config.yaml
model: "sound classifier"
dataset: "synthesized solo parts of chorales (CocoChorales)"
train_examples: 39062
noise_aug: 0.01
n_mels: 64
hop_length: 160
input: "mfcc"
spec_augment: false
win_length: 400
targets: ["instrument"]
num_classes: 13
arch: "transformer"
norm: "layernorm"
norm_position: "res_post"
activation: "gelu"
mlp_ratio: 4
head_dim: 32
fused_qkv: false
bias: "none"
qk_norm: false
parallel_block: false
inner_norm: false
moe: "expert_choice"
drop_path: 0.05
num_experts: 8
moe_every: 2
expert_mlp_ratio: 2
experts_per_token: 2
shared_expert: false
subsampling: 2
layers: 14
width: 192
positions: "sincos"
pooling: "mean"
mixing: "mixup"
loss: "cross_entropy"
optimizer: "soap"
beta2: 0.95
lr: 0.0025
beta1: 0.9
shampoo_beta: 0.95
eps: 1e-08
precondition_frequency: 50
max_precond_dim: 1024
one_sided: false
adamw_lr_other_params: 0.0024
gradient_centralization: true
steps: 9000
batch_size: 256
epochs: 59.0
lr_schedule: "cosine"
final_lr_fraction: 0
warmup_steps: 1800
weight_decay: 0.1
adamw_weight_decay_other_params: 0.01
Rows from block 9 of a small sound classifier, named by matrix and row number. Rows with one number within an expert belong to one neuron, the router's apart. Each number is 500 + 25 x the weight over its row's rms, rounded and kept within 0 to 999. All counts start at 0. Numbers have three digits each.
Before each expert's rows are labels from the 100 clips, of 14848, where the router gives the expert most weight on average: "loudest" is the band of the loudest frequency at the time of the peak; "strongest on" is what is common among them. Only what is clearly more common there than usual is listed. The data: synthesized solo parts of chorales (CocoChorales).
# router: router (model.blocks.9.mlp.router.weight, 8x192, trained with AdamW), inputs 96-191
# up: expert up (model.blocks.9.mlp.up, 8x384x192), inputs 96-191
# down: expert down (model.blocks.9.mlp.down, 8x192x384, transposed), outputs 96-191

# expert 4
loudest: 500 to 1000 Hz
strongest on: flute; horn; note D#5
router.4:490515512495475456526519459516439513504490489513475502493459447545515514513481496522471525504500525485478557519469521481499515494498513523455504472512504522497522529538482541517480513496492508519511480470488513547478501506522492520498521461473511508489490483473506487511557528500529517478
up.0:488515488490491482520503523506505470518502459496521557474481492497581517550514522533548499531530470492482497511530506496499523483508496478425473487527486498502461507523497542506482522525494455513466535503489503459472519476518488490490468503462514491485495497529514502467491488499518505489
down.0:474518517510475513499469508504465537501510547497435437517522508502486527521493528516537510513500492540509511517480449534472510507489531493479496456484492479479479475524498476468472539525511508467477514507457493562512504536444518516487482510545518549479490539492438489522514502498478496545
up.1:552505513482475462457528498457508461499462502489494524470492546521509469459508478470512522495449485502462503566492486511488516456467469500512482480499525488486516485505494521508502470500494507472517563518499445505506453464493480509544482542505510513504506518507523481460521472489482508448
down.1:464465484478461491484472479492518524526515507503494464545504498509478499553526538503507497539482516497471488525497490492489510496507529454466493458485485518510528496522478473458527548512505511485529550509487463497542523482501523525507502521524547458501561487529459522502536485500489457470
up.2:512511495483503546488508513475493482537504437510465498490506528482473483486499525528495467485528492505531490519553511484521480456477504515527468411490526496541513495477516520473476519507488475522499502495474511495541541520521443529483491507498492496517502487496499500449512482504433484506
down.2:491514510503446512536486480446483478476483542498481499497468463494548515481510534503521530524513509501475477512499517523526514532477499469485456543496493515514501488532534490520515479509513518516501529529519511428543503516472558485474502518504457462484544492487480496476509496535512515479
up.3:512482533518537518478477479465509513481510531502495482498512527479545531490517452515491474505475466521524518556499498535499470559480540504511480564495512450458536479506506501486492472496493527479490516459521481468465518526485498482510477489499491440507537495476499529549509514508542512499
down.3:505488534467544505500468522521521489531481457479473510564504485530509513494496532483482533464468542471464478502474492523495507519488504492478461483544481501530521493501519512469551500498462514520501499501481491523534538468501493469542541487454521544500454490533492479448502481524507463488
up.4:467501505484503512491531511489554502493486511505583478480549468475475474511472509533486448479494532477498468507475483516525507475541497501526484469509522490520469430475527476507516507484475527509469512510522472501493516522489521461524485442500503517552521499459480498491504507515476498546
down.4:495533460490453501545530493507524515539526500501499528505451476473483480493468509499509460535502498499522511507514520577467492488501469492499523473485486536483526458523521534503486519489516483455539489525479507484509479471561505512477525483480508513516464496480507512493521519526486469473
up.5:536498493501523520524525513529489537546540504484479536513462516489486509498532474528485514485470455531501506527533522455511546463513532507515476510503470414510528518483464497532505525521495521482550456511495472449551519521486484508525492516507516495507492465538488549527457482507503530485
down.5:533463558492469525498501541528467489505522525510543486513544495487524506472477499496524524498498493501499524512468474508502476485461509524505438541499492534495501514492530499524513462432524511497522521479534496485497506504504491505450468458514505543478504532508507474467484448478424496484
up.6:487480551521477539469490540504471483527479508524486527467536461494467511517506473469505490462539518499519516515517472515546517501504509480515490523479515530525521534545505442473530503518532481489520519559485468469506543511524500534502463433481512501453496491510514553507520468499559515530
down.6:535505479468490490516507466511506510520522509456509454537565469483489486475560484474482502514444513516455459476529480490518530484574435455513549441461513519512506467487511501477474508478492498496476491461542499476495508509519523484521520492527520560473490498502504498500498541516480529510
up.7:476474496503481488521516517460518507501520466499468492462535510523527487510495456479497552527477497533463520534530518517464513501458470522492497529489514528486492493514509511458473513445533529491502447504514526499493470487502487481481477496488536495508472479489502494462523482502497471454
down.7:487508517517540504512478494514529473484506520506521523547481502485412477512483485499493472493515514530506497472474496489473504497515508496574495532495492492514532496525460537516549461520511469454545476476476479520476526515549491452486549495469511499494486514496510501564477505527466474504
up.8:504514531537538543487470510510495507523516490465485512475537511470484500505516543518533488456524483469507501500498500482477485528479452504538464468478488509487527555490481538524489499486465525494499494478573500470489475449525495533480485492489482517510508488501479533534495507482531514555
down.8:495552500499523517501457523509496490502492474516488487438492490505523518503472487505439505500478502494507553493539488482524514518502488505487471541483555461515500499481501469473463508489512485499509499472530505447519493490508525530483525545497463479521492499528462484497507502444478449514
up.9:479541494455560537500487528559499482500494472523481483511504457525496456467492505493507526542481518495498475502431507462508531489467536490515518461536519509516521496485485485476531519491534515490476513516496488507513510478494520498485485486469565477539505491498471506518499441478489462544
down.9:482514492536470492510480488493482522464474493497505495493470525471482477470517516471483463475526518416510504555533523477522500470453523490509522506511543534527522540517489483525523522524474519544518471526459509535523539482480453483501590523493496474460481484514520529512535520494489502509
up.10:518464505503521532462512440530519531501553464472518540491518519492492541466494486516500525514515452528524466489502507472507504477498482532471498505530516465513484501490477484532490490509509458506515461475488530461503535494474522496488512504480514552497492456510475540487498469462475507485
down.10:501453526468522468523529514506515514461512486536516501474517501497503494457488482464511494505466507497508513529497513485525504498465495504471501498470506489486519485500506519502530494491548499503548479475503436514452520528505489476492515487493525557521529488507518480474534467490477536502
up.11:489514506474492530497460502493480504494488499499458535491495484495501479527528507483496507530522444503496535523481520491476486507515483512511494509466455480509500539479506483509488493498474519442480533512507493491545487465514500532472510510486489496550466510492495504468521543468481509518
down.11:484514483551468536479536489510472558524532482534492498476490522471465491509517499520554528490499482537495479494511539478481512497462473484481509537471542506494482532502507523486540502450501517577465474508512436486555469478479483481467432477475473488487498480482525490491540520523490510501
up.12:549523505553526515488491510491515484484495504463481516497489539520477490519525473492494506489537511482509472500505508545493512492532505495496505493524500501515547475509488532495515548467522460439502502479539494448509529530493560511546510488469487481503500534531480513484501521509520463492
down.12:456499497473539514510522505500541509529528468485485491510490518505491476540513495481458481491461526538528485542535522508504464472455493490528498479488489486495477507482468499531463479534424521517526496497488472498500524506510484475498454493479491499490466499514511483514517503514514487468
up.13:507514445516486524474513487517514507491540512477481490473479490514555522497510485504482491462506512520505492525481472492471523516486492490515486492521515495443503503492499498489502472484530472518511541466513492504509475521492539566463475525512505495521520448516544509440497524475509475507
down.13:488501513491437488479481504494488486547545445534475503473504455519472499484554496503495498518485524527478496516552511534476480489536498486495562487493477470458509525483491519497478446518453518479490467491521485517479526472489464493504514502510511524482484492470491485541479492469525532470
up.14:478421469485466517487529526507476504477453497525527488486472470454507564455485483483499482515498526523488557476513500482492451507478524519476459479469521514487485518489477457488488486514499519482530545529543507502473497489459460476488468536478511491461487493492471530520501486476537483501
down.14:496500493489476523519445490482468493537521493518512518492516521531517520485568479521503499515488534553466503482472504496497469507499562520519534509472538535500501523525506496510506517559516486547568485545539480497525492506526532500515491497480463474535475502477506499513457467542496479500

# expert 1
loudest: 1000 to 2000 Hz
strongest on: oboe; note A#4; note B4; note C5
router.1:537497477470540510458495490489506457452495467463532509497518516511461490542511495463509516489511465538511472501522498522535552484541505468536519508474489509482515484468550481456502481466472456485457467522460524514488495481520507463492458543507543475454502514541470476494507494494526483492
up.0:464462479475463546484555504464473539499498464500490486472527461491529491495477481488518485480532512530511481511491520498501488531475490543480503501488486549486483500476508473509545461528493494511444511564547496525484476448500449461515530520530489495516467509528468531509504490482529499538
down.0:517549545498489565497488470511495531533479489514535488503490494487470509519560478509488476480460484524553496515523484485518482501498510520438521481495504482524503519494495498488516499479524490511482479504494528476551496480508433504489511536475531513490454508481505469533526496460490488515
up.1:466529446496498488494523491435497479479500479519477481488468484537517506523503492513506511498547517526508533513511475522485517484528492463521529523472510485482455490511501539491518461466554504499511521503466482475507483524548518501498461493480510483461485497497532521486511450486502523495
down.1:535506505483460489498538495488493499543502504509497507482500524467511504511475472465447503470476494506486486496481497504512473478536502512516525506452501441483512534486490479508505464512517522537486477521519489492495529555514499470493498516467503523530508517539477460518497473436536511503
up.2:512474487511465488510463490477479495518489492489516477486562447500555500494510502482496487497531495503513485522516524487487524480496509515537480455512540507487541484493473478490500470456487505575483537504439522514481499477493493512494524472480498479527473422459484518526514482497493517531
down.2:500534544534489465522517509507497522495481518516489493451517469487513502509500500495530506499523461492552516469443490496493539512509486506489507468490529524478458471515507493471499532486502482488562482514506499536524463487534521474471498529506509471506480482485536474473537479472491491509
up.3:472556519520506481518464486517529524515461510472499479480511458489473434527500526517455488504449463504473527493482542486507516528528537477519500520486506520529478497497453535483466493503511540525515518503498476485531512492511537512475519524508472526475483526525521470489479515501479459504
down.3:514528502519481550491457508509512449529481510495484509456483481501503533445481530545497491524499498531476493513497517516514504495522458483518503557491514521525496475530531495489488530433501488535475514492490509505542511521524499489496491497467491481460467544484516477482497498484518507516
up.4:510506486513494493474535511507529477552534529459521514479481501480514516500483476514459480471520465543495519511511485529551483505510500619503539557515492531466491517537500515534540471474486524530502506500504517530494488535452531483503566542523511483499519508495501527469459518506546519505
down.4:510493467450432507549503522503566483541503540489464502502498532518467496518495519483474485528464512497488469445530511470517538530478516499527507499492505531499473479515553508470502481517467479489476513472475529501513497486488523512510499484492483512473486483520495472529500499520505455467
up.5:494504482512474469520534473473507528532477466495561511480477499467465543519542502470489501514478496494522478513543492541470478526460492455502497519516529464528439480520501501509505505486473535485481495486505454510504494528507515482492557463455532492492473522478476504523481528489496549497
down.5:480517540494477483527485492499522487455515511536472471485490477501533494521485492494507517516507465523506488533524476503539538478478532488513458520522470508492532459493484505534514497490485499490484542515537485539494468520518535484481532527530485505474508480463543509533500532491496523501
up.6:538502490496515527537482477497501518468519524483453506472472470481517488491528529537526459470431525476477521507462546465504483538512553474522542483515502494526521514464481512516520503493508500471549477475518475493481466493487484522525528495528534488508509513505487497484511503525533532517
down.6:507464454475550538462474525500516490519512503477503520504506465551517505461513506524464540488475516542514517500486485516474497524499514520501502496512455520546482465525437477497472512488448477517489474539515505501473507514460486498487484537516441528540506500534473493490474484478495529544
up.7:513551515502538507496470468492509511496546532539455496501487472551504493506529494521518470470468523515503491498527537476494515528536475535500518492465544491510511475491523502491476463509511533503491460438539506480519518484512518498537493537495455517474491487508532473473526469522528528474
down.7:457500508497563477489486532514557490529531521529463446495537513502505508520467487530512522489496535464505488513488488524520509524525483482488464534509485497492541502485492425486472496499533481500505515507496475501485528473432488554499527523547472502489487507488473478509520515513539508456
up.8:468515465500549495459511524520561524522481474484494495505535478488523533500508542495504509517513484519504529475527480464489480527492478496503497478494566512517500513499530486485481501507452472455499512494486460501508501491555498552516469506543482503505489530503505518520506496486532517482
down.8:517485496516458492487525472510496506483497508507519517534496508469466503529478485516552515484499473450490509495519518474507511455568460529522461480516491462519534497505448523444497500467538507521536485523448480526466493499521541480485513547502502528500463486489493495485533508455504512519
up.9:496502501486472505496512459469532541506484462508455497489483495444511504489533465476540471473496560479477489539476487552514532524482479500556506520495498483525489524472486449540554466514459510505477502474487441492535512488511502518480485517482483513536504526466437522531501492438514526497
down.9:509499522492516488485492506479512486516511479512507460515523482556538555547514513448489475537536526515507492518510504483457492510537464469503498474548523503495481460495515493471471503439509482533492511484481514461504497497502508500482463489478506468481525483508507481487470510507482515469
up.10:512473509500517506491534484511517466488501497476479532487520479488551478553502518506498477448492472467519501468475513507524508497460488512546475537497433519511505483479491520523539520542492517535492495500550505460464480526462521474471456540530489515479503503496526484539528504515486507483
down.10:496471481508504494491525520512493481515475509462463549493533498495496508452462517491452511485482494534510477508470519470479488468535487576480502537508484498520502459469539498535551542513517474489487496495469513440507505464447506488511523462542488469508513509487484564528511499521539500492
up.11:455486480479517477529498494527492541511500532505511508501524467481489515518485503502489486488484518475457507513504503532529509511481510496478495471462492545513451500448531485539549530505474516503502509503454528523480496469503517475465499500485491531532465498478493489507513514536513480520
down.11:471534470494490520458491467507504504548503479475498482487498495507546508486486513491516473497519492484534519486484513500505486460505521465516533485468507498453492512472563500529480501496478506497504491490526489512513478525497536517538511522502481467455508489503494524482446511500489474466
up.12:490516499514516501460466517480515495477548520501502493490488477442513476481541487483505486479477512469497501499496477478452471510487518558509490526508467487481440490527508504513486485475518457534490489463439478491472480552530478501470543512501469478495507500487483494499485495468518514511
down.12:522490477477444507509496477508502503507486516483489491484447532521525525565513527484510501505499508522459471508532502482507525513471501467536501483528532483484510487482467449535514504509489490474468455499520481500546510513485525456480529481544521508508517472530535514463481524507474466489
up.13:514480511510508520523489503530493475532508505527466482501466524517484528479511479495506492450489486500495524519514514503456499472513486500532506535478525500447505442496487559486499450507446537503527495520496487504441486525508487503482505521490518521501506480529509523458513513494507517474
down.13:478513530486519476500488504464516462493507473520467460487531509491498498485518500468516491467479479517474428540503482497507517497489500491478504487487511509532486528516498491504480490505518515492467495470497509446575502518419489503487485468494464518500507488490458468519455476455531495493
up.14:537520488491498495542553504486513491522493488509523496507546499482542517461480455531477502494553486461474516519536495445519500466457507554499514482476515487512490470487513502512524470478502502502530505508507479439492524510544490515500494510474489485511470517505499521521454475468432493497
down.14:543513497521500499502487486504523539450465523484470501504496517480504503511513471496494464497451486500467508504491482496522465535459486481514548495492472487500536462514446469506520531479502518512482501508482547457513484526498461491457475477534507485476541528452529519545466522480511499530

# expert 5
loudest: 250 to 500 Hz
strongest on: clarinet; note D#4; note F4
router.5:459533509491522509528462465484529502514506520482510485468517503522499485513512529514480471474479523497494472478481471533512469493505516448518525492467522515523467484492538461523528514496502527483460491464470500477495511513517525489479495507460471546536472527512533469504523504490459514504
up.0:499511500502514443534498508494491495518498462486518510504481498510452534475479505524501453513459503554481529506506535526464492487521504464504526532485493467477502487503457494537488488532534480514511498500481533522529462465472512506495465553512537465508499477496494497559477539504468514478
down.0:467513492499447542500500475481492484512522475482463461465513540457506460523523544497489462496504502496499478534512462526470519492482457456495530498528530485485455461516566505507541485493522519502496473509503474519522489479543492509462505498514531499489474501561448492513500460527517483487
up.1:507476521530526489470471493485508476489474503526524490496533459515512542461489522477501504500497471478466486525459483498508517495518529530449492488492468505465482520521490513454511533493505472452520486480482467512492491521530462528517527446491485476484478508516471542532513525516534515511
down.1:469458510527514507488496527489495542503521484521489523483507474516485489519538510507430474486512469484503485502441496501490473473551456515494498492509493466527524509514469504517519568498517504480477471534501495491475459526471490492473518537509491544543490521464490518520514512535486462529
up.2:537501500532481518543516500497480455503493532473462499527506501536538498568503481519471542482487498518481505528499554517510512492471560481527523463526453541473488523469460503491514500525506500465497514521522503466528495486485508510483509548526471475480521497499493479493489524510538479541
down.2:511444544502473465508459481537513489530481503497487508488481479507521521494477500487491523532506524493502496499517467508488537496484553540459480521475504525461525466533556513491523521542539466468507473483474454475502503499501484496518519523510526511488524415476549489504512507478498499493
up.3:504506497471459476499532534516464515509457482567518502501464460508498469438490527474480478484483470485482518483509525508496546529504496512524507523512519486528506500524514536480441485460454467540511487462543441510423495493515482470481477547503485508506480517513498496529471511518571491503
down.3:502501489543552459517494515517521475476507484477501485457489488511455473527511501469506525423460487490492473487518511531468515499460491516492504450518520466516490470511461487500502566514529476484483494502504498477527479499510577496542492525505516523508509495462519486462537480519439535476
up.4:543445510523443476479468504485514487502509494480546521502508491517461513505515504512477494526466472481478498509477486481496458486522527473498499507513543471504527531531473512495496509519528504508522526479513478514487491537493507513544463532503488549510541498516461525499500487530462503491
down.4:471519482496539489501463516485518565503529502476473503489581513488505437469460483470501482493497525484492498535533561492476507487456515482528512478499498475490526495495508489522506511503536489485486466436496514510565489472494537486474529483511505464541506550474530473524454489447495485490
up.5:473466542552498490472527514503468534470449552481478521504468490499513511465452517504553503526522515484498499545502472471474518509536535520512489450481506518542502506505488490483501523496510504494465477488555531494476516476480504474525491502544496537462476517521473543455510497506526439492
down.5:459481467519505497457477459522480523493484473516488503500451504511486488502462498502504531520521515494510466464473522479526579504522460531507479512540458485495511505494517502498508491488474502491530516526482480529504468460514478491516512482540453503495492515520507533484533493520535512532
up.6:516486481509457519474480492505485475538505508489507455515509488522504478478491496519480513478459531522511525567495495516488477491477517511441445513530498455520510506508478475485493485459489482489493520476504506455517491483460576494492502541487514552519488547477519467492488493509499521526
down.6:529563518532525454522514509476539544476496457465447524463513537517479527505479507454503450478523489509518490461472516473498487472529444523515470519460506511479479527461484496489519468519531508442476458510501500453470521502486478489494513509487484490477521464483518504489476500488521513528
up.7:486484509463517499514485483495503490486489480443543498509485544495475533482496493459559511505509510538543455534482504529444477468504530482505455525514501528495528474485441513510530470515517453512507474519522501441446473463450500491514501466519520509501511505507551482487501455468495506516
down.7:515479475539427483512467518491517517493485541456489497480464507478519484483497482516480431502542517488484491508521536485521542540530480518495495489485537540483512513537493509497497515506475497498496489503512503505465532471478525507523506496491478538472503447507487472480525483547463493514
up.8:499474510517485529519534482513458510559503498479497540462476504510535499520513498474501543493486491525526434488466486529504526477527520504472482461474467536512495513502485533508495495518490485507489509500517532494494488444542499498533492459487522519481537509520492509522490454501433504484
down.8:502475473457488507513522517493496491480509521517500479532455480504505524472519477475487500503473470504485538481500512491512492511506511497469461503546478505504496463504443488488481482504506482543512457464508503524501462528500468511533531524513510470508469505522554502458491552504510517474
up.9:485524472467519515460513528501462522473474485517520511509527501541484454528454492496508468482468487461466501513485468540519468510525515505498525539548489511468506474521474519519488542499541502491524472508483483518480492530511491524486489504471486487547471473483442494472508467496516458498
down.9:457492479443482474506486492517518491462516452546513524501505500521484494488491499512553531481470535449505464462489537497504482506481496539510474528505511528471517493457489534508506464462521518460482519539495526527555526555495455464513488477463484482508482495501503515491527501505475492487
up.10:521541516480460557500528474487499484514530534503449512484522505493544534553455470481520486497517491478521502464484492551525523523468474525500510481470470495540505492489499489478499426528509483509532508486474537475541460512505480437515510530519494470477459516495507482521517466496547482494
down.10:497482508519496493477476493552490496534490478523494464479474453487485529503475498479489493477483483482457533438437509489508547469522497539536517543516514460545500508478509454465552450532480466498477495507450506520519493494538528492523510500466509508493455490487483482528513523477474490496
up.11:504504519495511546501511536495470455479486526506541497546499487518503485505483510512539485561510535520462477452517488474466489533522473455521514489494505513475459506467488492492515531478467465506498538517478469487484502423506455523501485513494487496521537499490547492496480528472484487535
down.11:523515528488476529514517514496475499527540456453470502462530542506509523521506510499490501516492516542501468495496502524477526544482475522521478467494504465542534497578540517513448460503536511538455499494464514511515478505509476519490493505485510513468524467495494510498505506502504539501
up.12:508493502488524460478538553514476502437492536511545498508482549489494490539484500509457482528488496472431474516501507500492481477490519480482479519538496490520507551473481497465515489532551498469433480484492480483538501544493468474507490516484489514523494476501482524466525495554466492465
down.12:513486461526453510513505486500514473530483513484504500491496538506514449476530498508521468492500522539525511507518495530494502517474489478531487483507528492490518493505512507560550480430505504528479526477477468532531538529487469491573511471547533536459504513538493502448494505456491531481
up.13:504476482469509502522488511502502505490518481517532535511496466522507503536490485485536479513493499516474500507497478503440532507546568484533582460523504516513474518489515492474475461498499523487532497506505469448453503463512511492484502487512571495515484537495454546489497501506469501472
down.13:511516520498490500495520503481510490520529509543519441488497501522539492531496512490422505517516495515458505547494498507500508501494502481482469510489498521526491542517518536491451533482491465517488489493506498482504539501502537517484512489477520523476520465519486489484473499521502484512
up.14:513532547503514520503508467492534501516507506486518482502485551495451466491492478494494512490455482496504513480502513508537510486478487488483498493517464484541511514505481454516482493464494484528517472518588550492539506497479471435464489447519506515459444491481478523443492509482521522477
down.14:467489490516499482498443541529483528567481484526508445504464471500497518490530521482533516489501467510488484500486491501496465463542515502523485488478503482481513489501526517478518477464514493499502486461485507503520508500470528481501511492501491518507450531536531522524467465524481489520

# expert 2
loudest: 250 to 500 Hz
strongest on: viola; cello; tuba
router.2:492479522521464498474517473547507483487503501524467493483503534453528495455492512497537487521480490519528482530495523504513504515466493509547461496480496458556502538511527502483538471511518482479509507465571482535473501500518527542432507506516504505471496478468466491486512456501534526540
up.0:537514432514530519475520500540542531487469542433513507480479460502518538521488459497511487447475484506490502520526498539498464490469523498474473500487485508537470514564504478466527502522506503482503501572505490471496538499537478507489475471523542489512527468491501490507493498505516520540
down.0:521492519515524498539498487490473503564491454524501493487519500498515498469535481458463515503555489495492488498503512491493497514504470460472532486489438509487507505477487468460522490472494520535507505499457477492527511468516504486478543525506511468503505507488538513456537496453489497537
up.1:522510482495530505534475469524477500533506548483546498508492473494471492526506497488478497503507537546532484460516494522528481484473496528518471510484528469490513496497516544522511451534506508496518482509522482515506483494562504487446478490475549522498495518522494530519511479518486444448
down.1:506545498478452517464497505497527514456494503509471486498496565478514497510531514559517476459457473496493489542502501460501490516544464478509563469510490493458468502524465500469514531472493454479500523521456541517526465519464477479481504515493496480445530473500484515501516484544504522532
up.2:541498486522526488505491469518517457459476487533494483543549490487482484483483516457519507504479514484531512524485491463523516514488457430514526469537514484501495528510508506496477512499532469490422487505493503537492511504505500513544489517485500486479468485495452461572582511459523478512
down.2:533537513496499517501525491484463498500469487504548516485499503516524503464476514512521523488495510485522495490469526473481486503532529528477521558551537508522497497468506507462525533494558529469513550454542478479462473479509486496541468472539465475550523485472503503532516502501539484509
up.3:522496537532532473462455546522512477535512474565526521494504561479523496495519497510523526465506517508504517490465488471486514494532504495450501528511436461490525467497524510471438527492490475510475506481501476488548453464490484485516544511503481500494486481490514494514486456518483469511
down.3:560501469483533467539508492499499519445485453474486512540502517498525523529487500469525512519496531485514503494430534512514494515516501488521470478556474474512486502470517447478524430518504514485541512498474488485497477522471531517472508496519496530524498477492512509471515514491523498510
up.4:498498505491540496525484467448514478544471514541550504514513523500485546510466505498575491467513471513491525442513495471491496505451515474482477466532570459536528491504465494479455524520499487517525515497496493530465508541470468509502514482485456525476482495521510549487517512505468472519
down.4:501499468536491505494482517507534481458468543499487473533519540471504484455484483503486462542486472526500503487511459523550520484518517503509561494465527495488535521554528485469517484485544518524513502483476508472503513511527510533461460527529525481481465494502493510471507531537504498467
up.5:516496561454500521514518445513542554514546489520510509505507507507502505521512502522484511538549456516529523540514514506521519486490508484471519494525459532523507469525503509512481512495522498489509521460492462507538504522514493501511535438491527532466506540540455540486489509501475461487
down.5:470513519524500505509498526473481491503479523490485498531522485507507527517524523456504505482491524475507422458528501435502505515499524481513515506493535503537496515493466516448474515511455497526507534514547535502489486532485477535501455499515509491514441509502489436538537464559470530502
up.6:524465484520484545535487530508477449479471469468537508483528513502489552493524478502483488495475485485476478525515494513509536512522470493502486536493475501476486485530534483503507472479517531482517506509484515471515484473506477524544483498450527559497511507489501524510505503495491514517
down.6:509493482479550476464522551448488467458495559473505455476469498501496525447505506466519505540507494546473491497527507509482504470534526489514514498483506539522493494449520535495485501495485471471517461490454507488494456517528484528507521507490505479554507527477517513497537434496520487496
up.7:478478512482497491509550490505494509476550492498522483544493495495502486535489483518523517528508506500515516503489497512469502520519500506515509507491499524487483486490495500472467514539532515486539453523499499495447470515488545493527522509509515530488516500501511541493495571508506544442
down.7:488519526476491535503479565536491486514458477461521544487504476526555556533518494499469550495501484448511529521496479484512501516525508525541507493505506509518486517503508512468526519519460499507499512523472515510504511519499500531479467475533485534549450507496516452520453444543528492512
up.8:486496450532495519490514516492488496489532475485479482569530514512461533516513488520499537469500474519520522493516544513505508501455487491517465498505477493489484490532477434530468456497496513519538497494523502536509464531555496537481506458500517467530511469454531519513533497509492481499
down.8:515495464503506553477495489499531558507519480499542533466505495526485531475479479491523494484483496474505486482482510525531451495513499506526497502459499484495493458521525489450466556562488545480504505536489502479514538485526488484555487520524536535482491476503517504505497473516506518520
up.9:465480530509520486474552542500463455490505516519561490513520489541516508495522504520524495489515518542477522543516471525527539471504517494544492542524489511502519525486505513487490510494474473534471473483477489530511533495448489465484516487522536542494515497482534475532468468472507480507
down.9:499505449483466547518494509505511530521490514514494498527515511482474505538549484527481461496526491509540535503510480508507493494487493496498544511482536499518530553501498463507494520481517509474511442486526539513524475541537487523435494549529525504507511492534479510478527460458502520511
up.10:512535483467479477472541515516489492543567499489534563483451505456511486428517514504485521511483497480529501516503505514502483514451475499528506509485535461540470478494492477481499541494493498490489478521505520543534478523518479489498511517483516517439498509498474507497497470492503498501
down.10:498499524522495483507468522458492515449479557517433481546528480474448531514474506501503485481522487515515549483458503473491521527510499535480491489488486530490555502538514550481466498507513513498504538503504540476529477478489518496511464494498528456547492500490475494488565525535484511500
up.11:481514464486522517464482454491451513509498468550509522506519482454456466517507496520476502507532477489529528489449530504536456504493463504519490477514469537469491496505489512544481533534465492487533532485481519493500468462493465517509503501508478514505512472515462535501495493504505496441
down.11:488476509447462510484516479513517480506468502490474490497497517496516499487521464488499495498522535444498471488493505479497483476517496478488515513500538414475480479489461455515512522491482502531521520514468509460487535516523491480471448474494507481512481533528457519532483509529487533516
up.12:556523457468544533513533465546556476480465483479519487481503468504491483522487498467462499484474496514466485503513454479475553489517506510503541518470501489460490471517478473512460486500511488473490511453481477520509528525520555472507478493512534483485493514501505503486490549473510525503
down.12:518518528532510432520510469467515502487501503506472474575535512537487495493523531515521480506507432524491491514495492453496512515510462489498527488515502478498520471471541504501492491484487494477494489515417525477474452521502516494490506489471495520506511498476567507492456524523476481439
up.13:504501520510478523504507509518500525526497487559463514483515484507512460476502540504470491535520486506489534497454553549474525514487498479513490513496477500501520478489499519495486458484501497495445498497425539501549525510508536495517478507545504519485473480482488478523504474497487527480
down.13:468462481493508519484504512481496443495488509516508502535497515527520521505503477474455535485523529481538517493530488495503500482517482510548487546466487486489479486551484507550494525534514515461490516489532482502464532477524537475504514497495493491485466503476519473508521502486504492513
up.14:551496495500533515512509485538498482532552500506482507523565513486490495474498501501501508508519469497496499488481488475481478504502483517478574546516466493485520506481488450495485491436524506528522481563494520519495462497472489498479473521544532500524522509497551497462548453471501487493
down.14:505551507483514497509525505514470521472475513507491483487483470503509542496499493533490489504531487516531474499502504531493492498529464519459485474520534507487498497489506522494455522487487465490477507513490498495483548511518481515491476480476463520482521485519490548460486485475438473495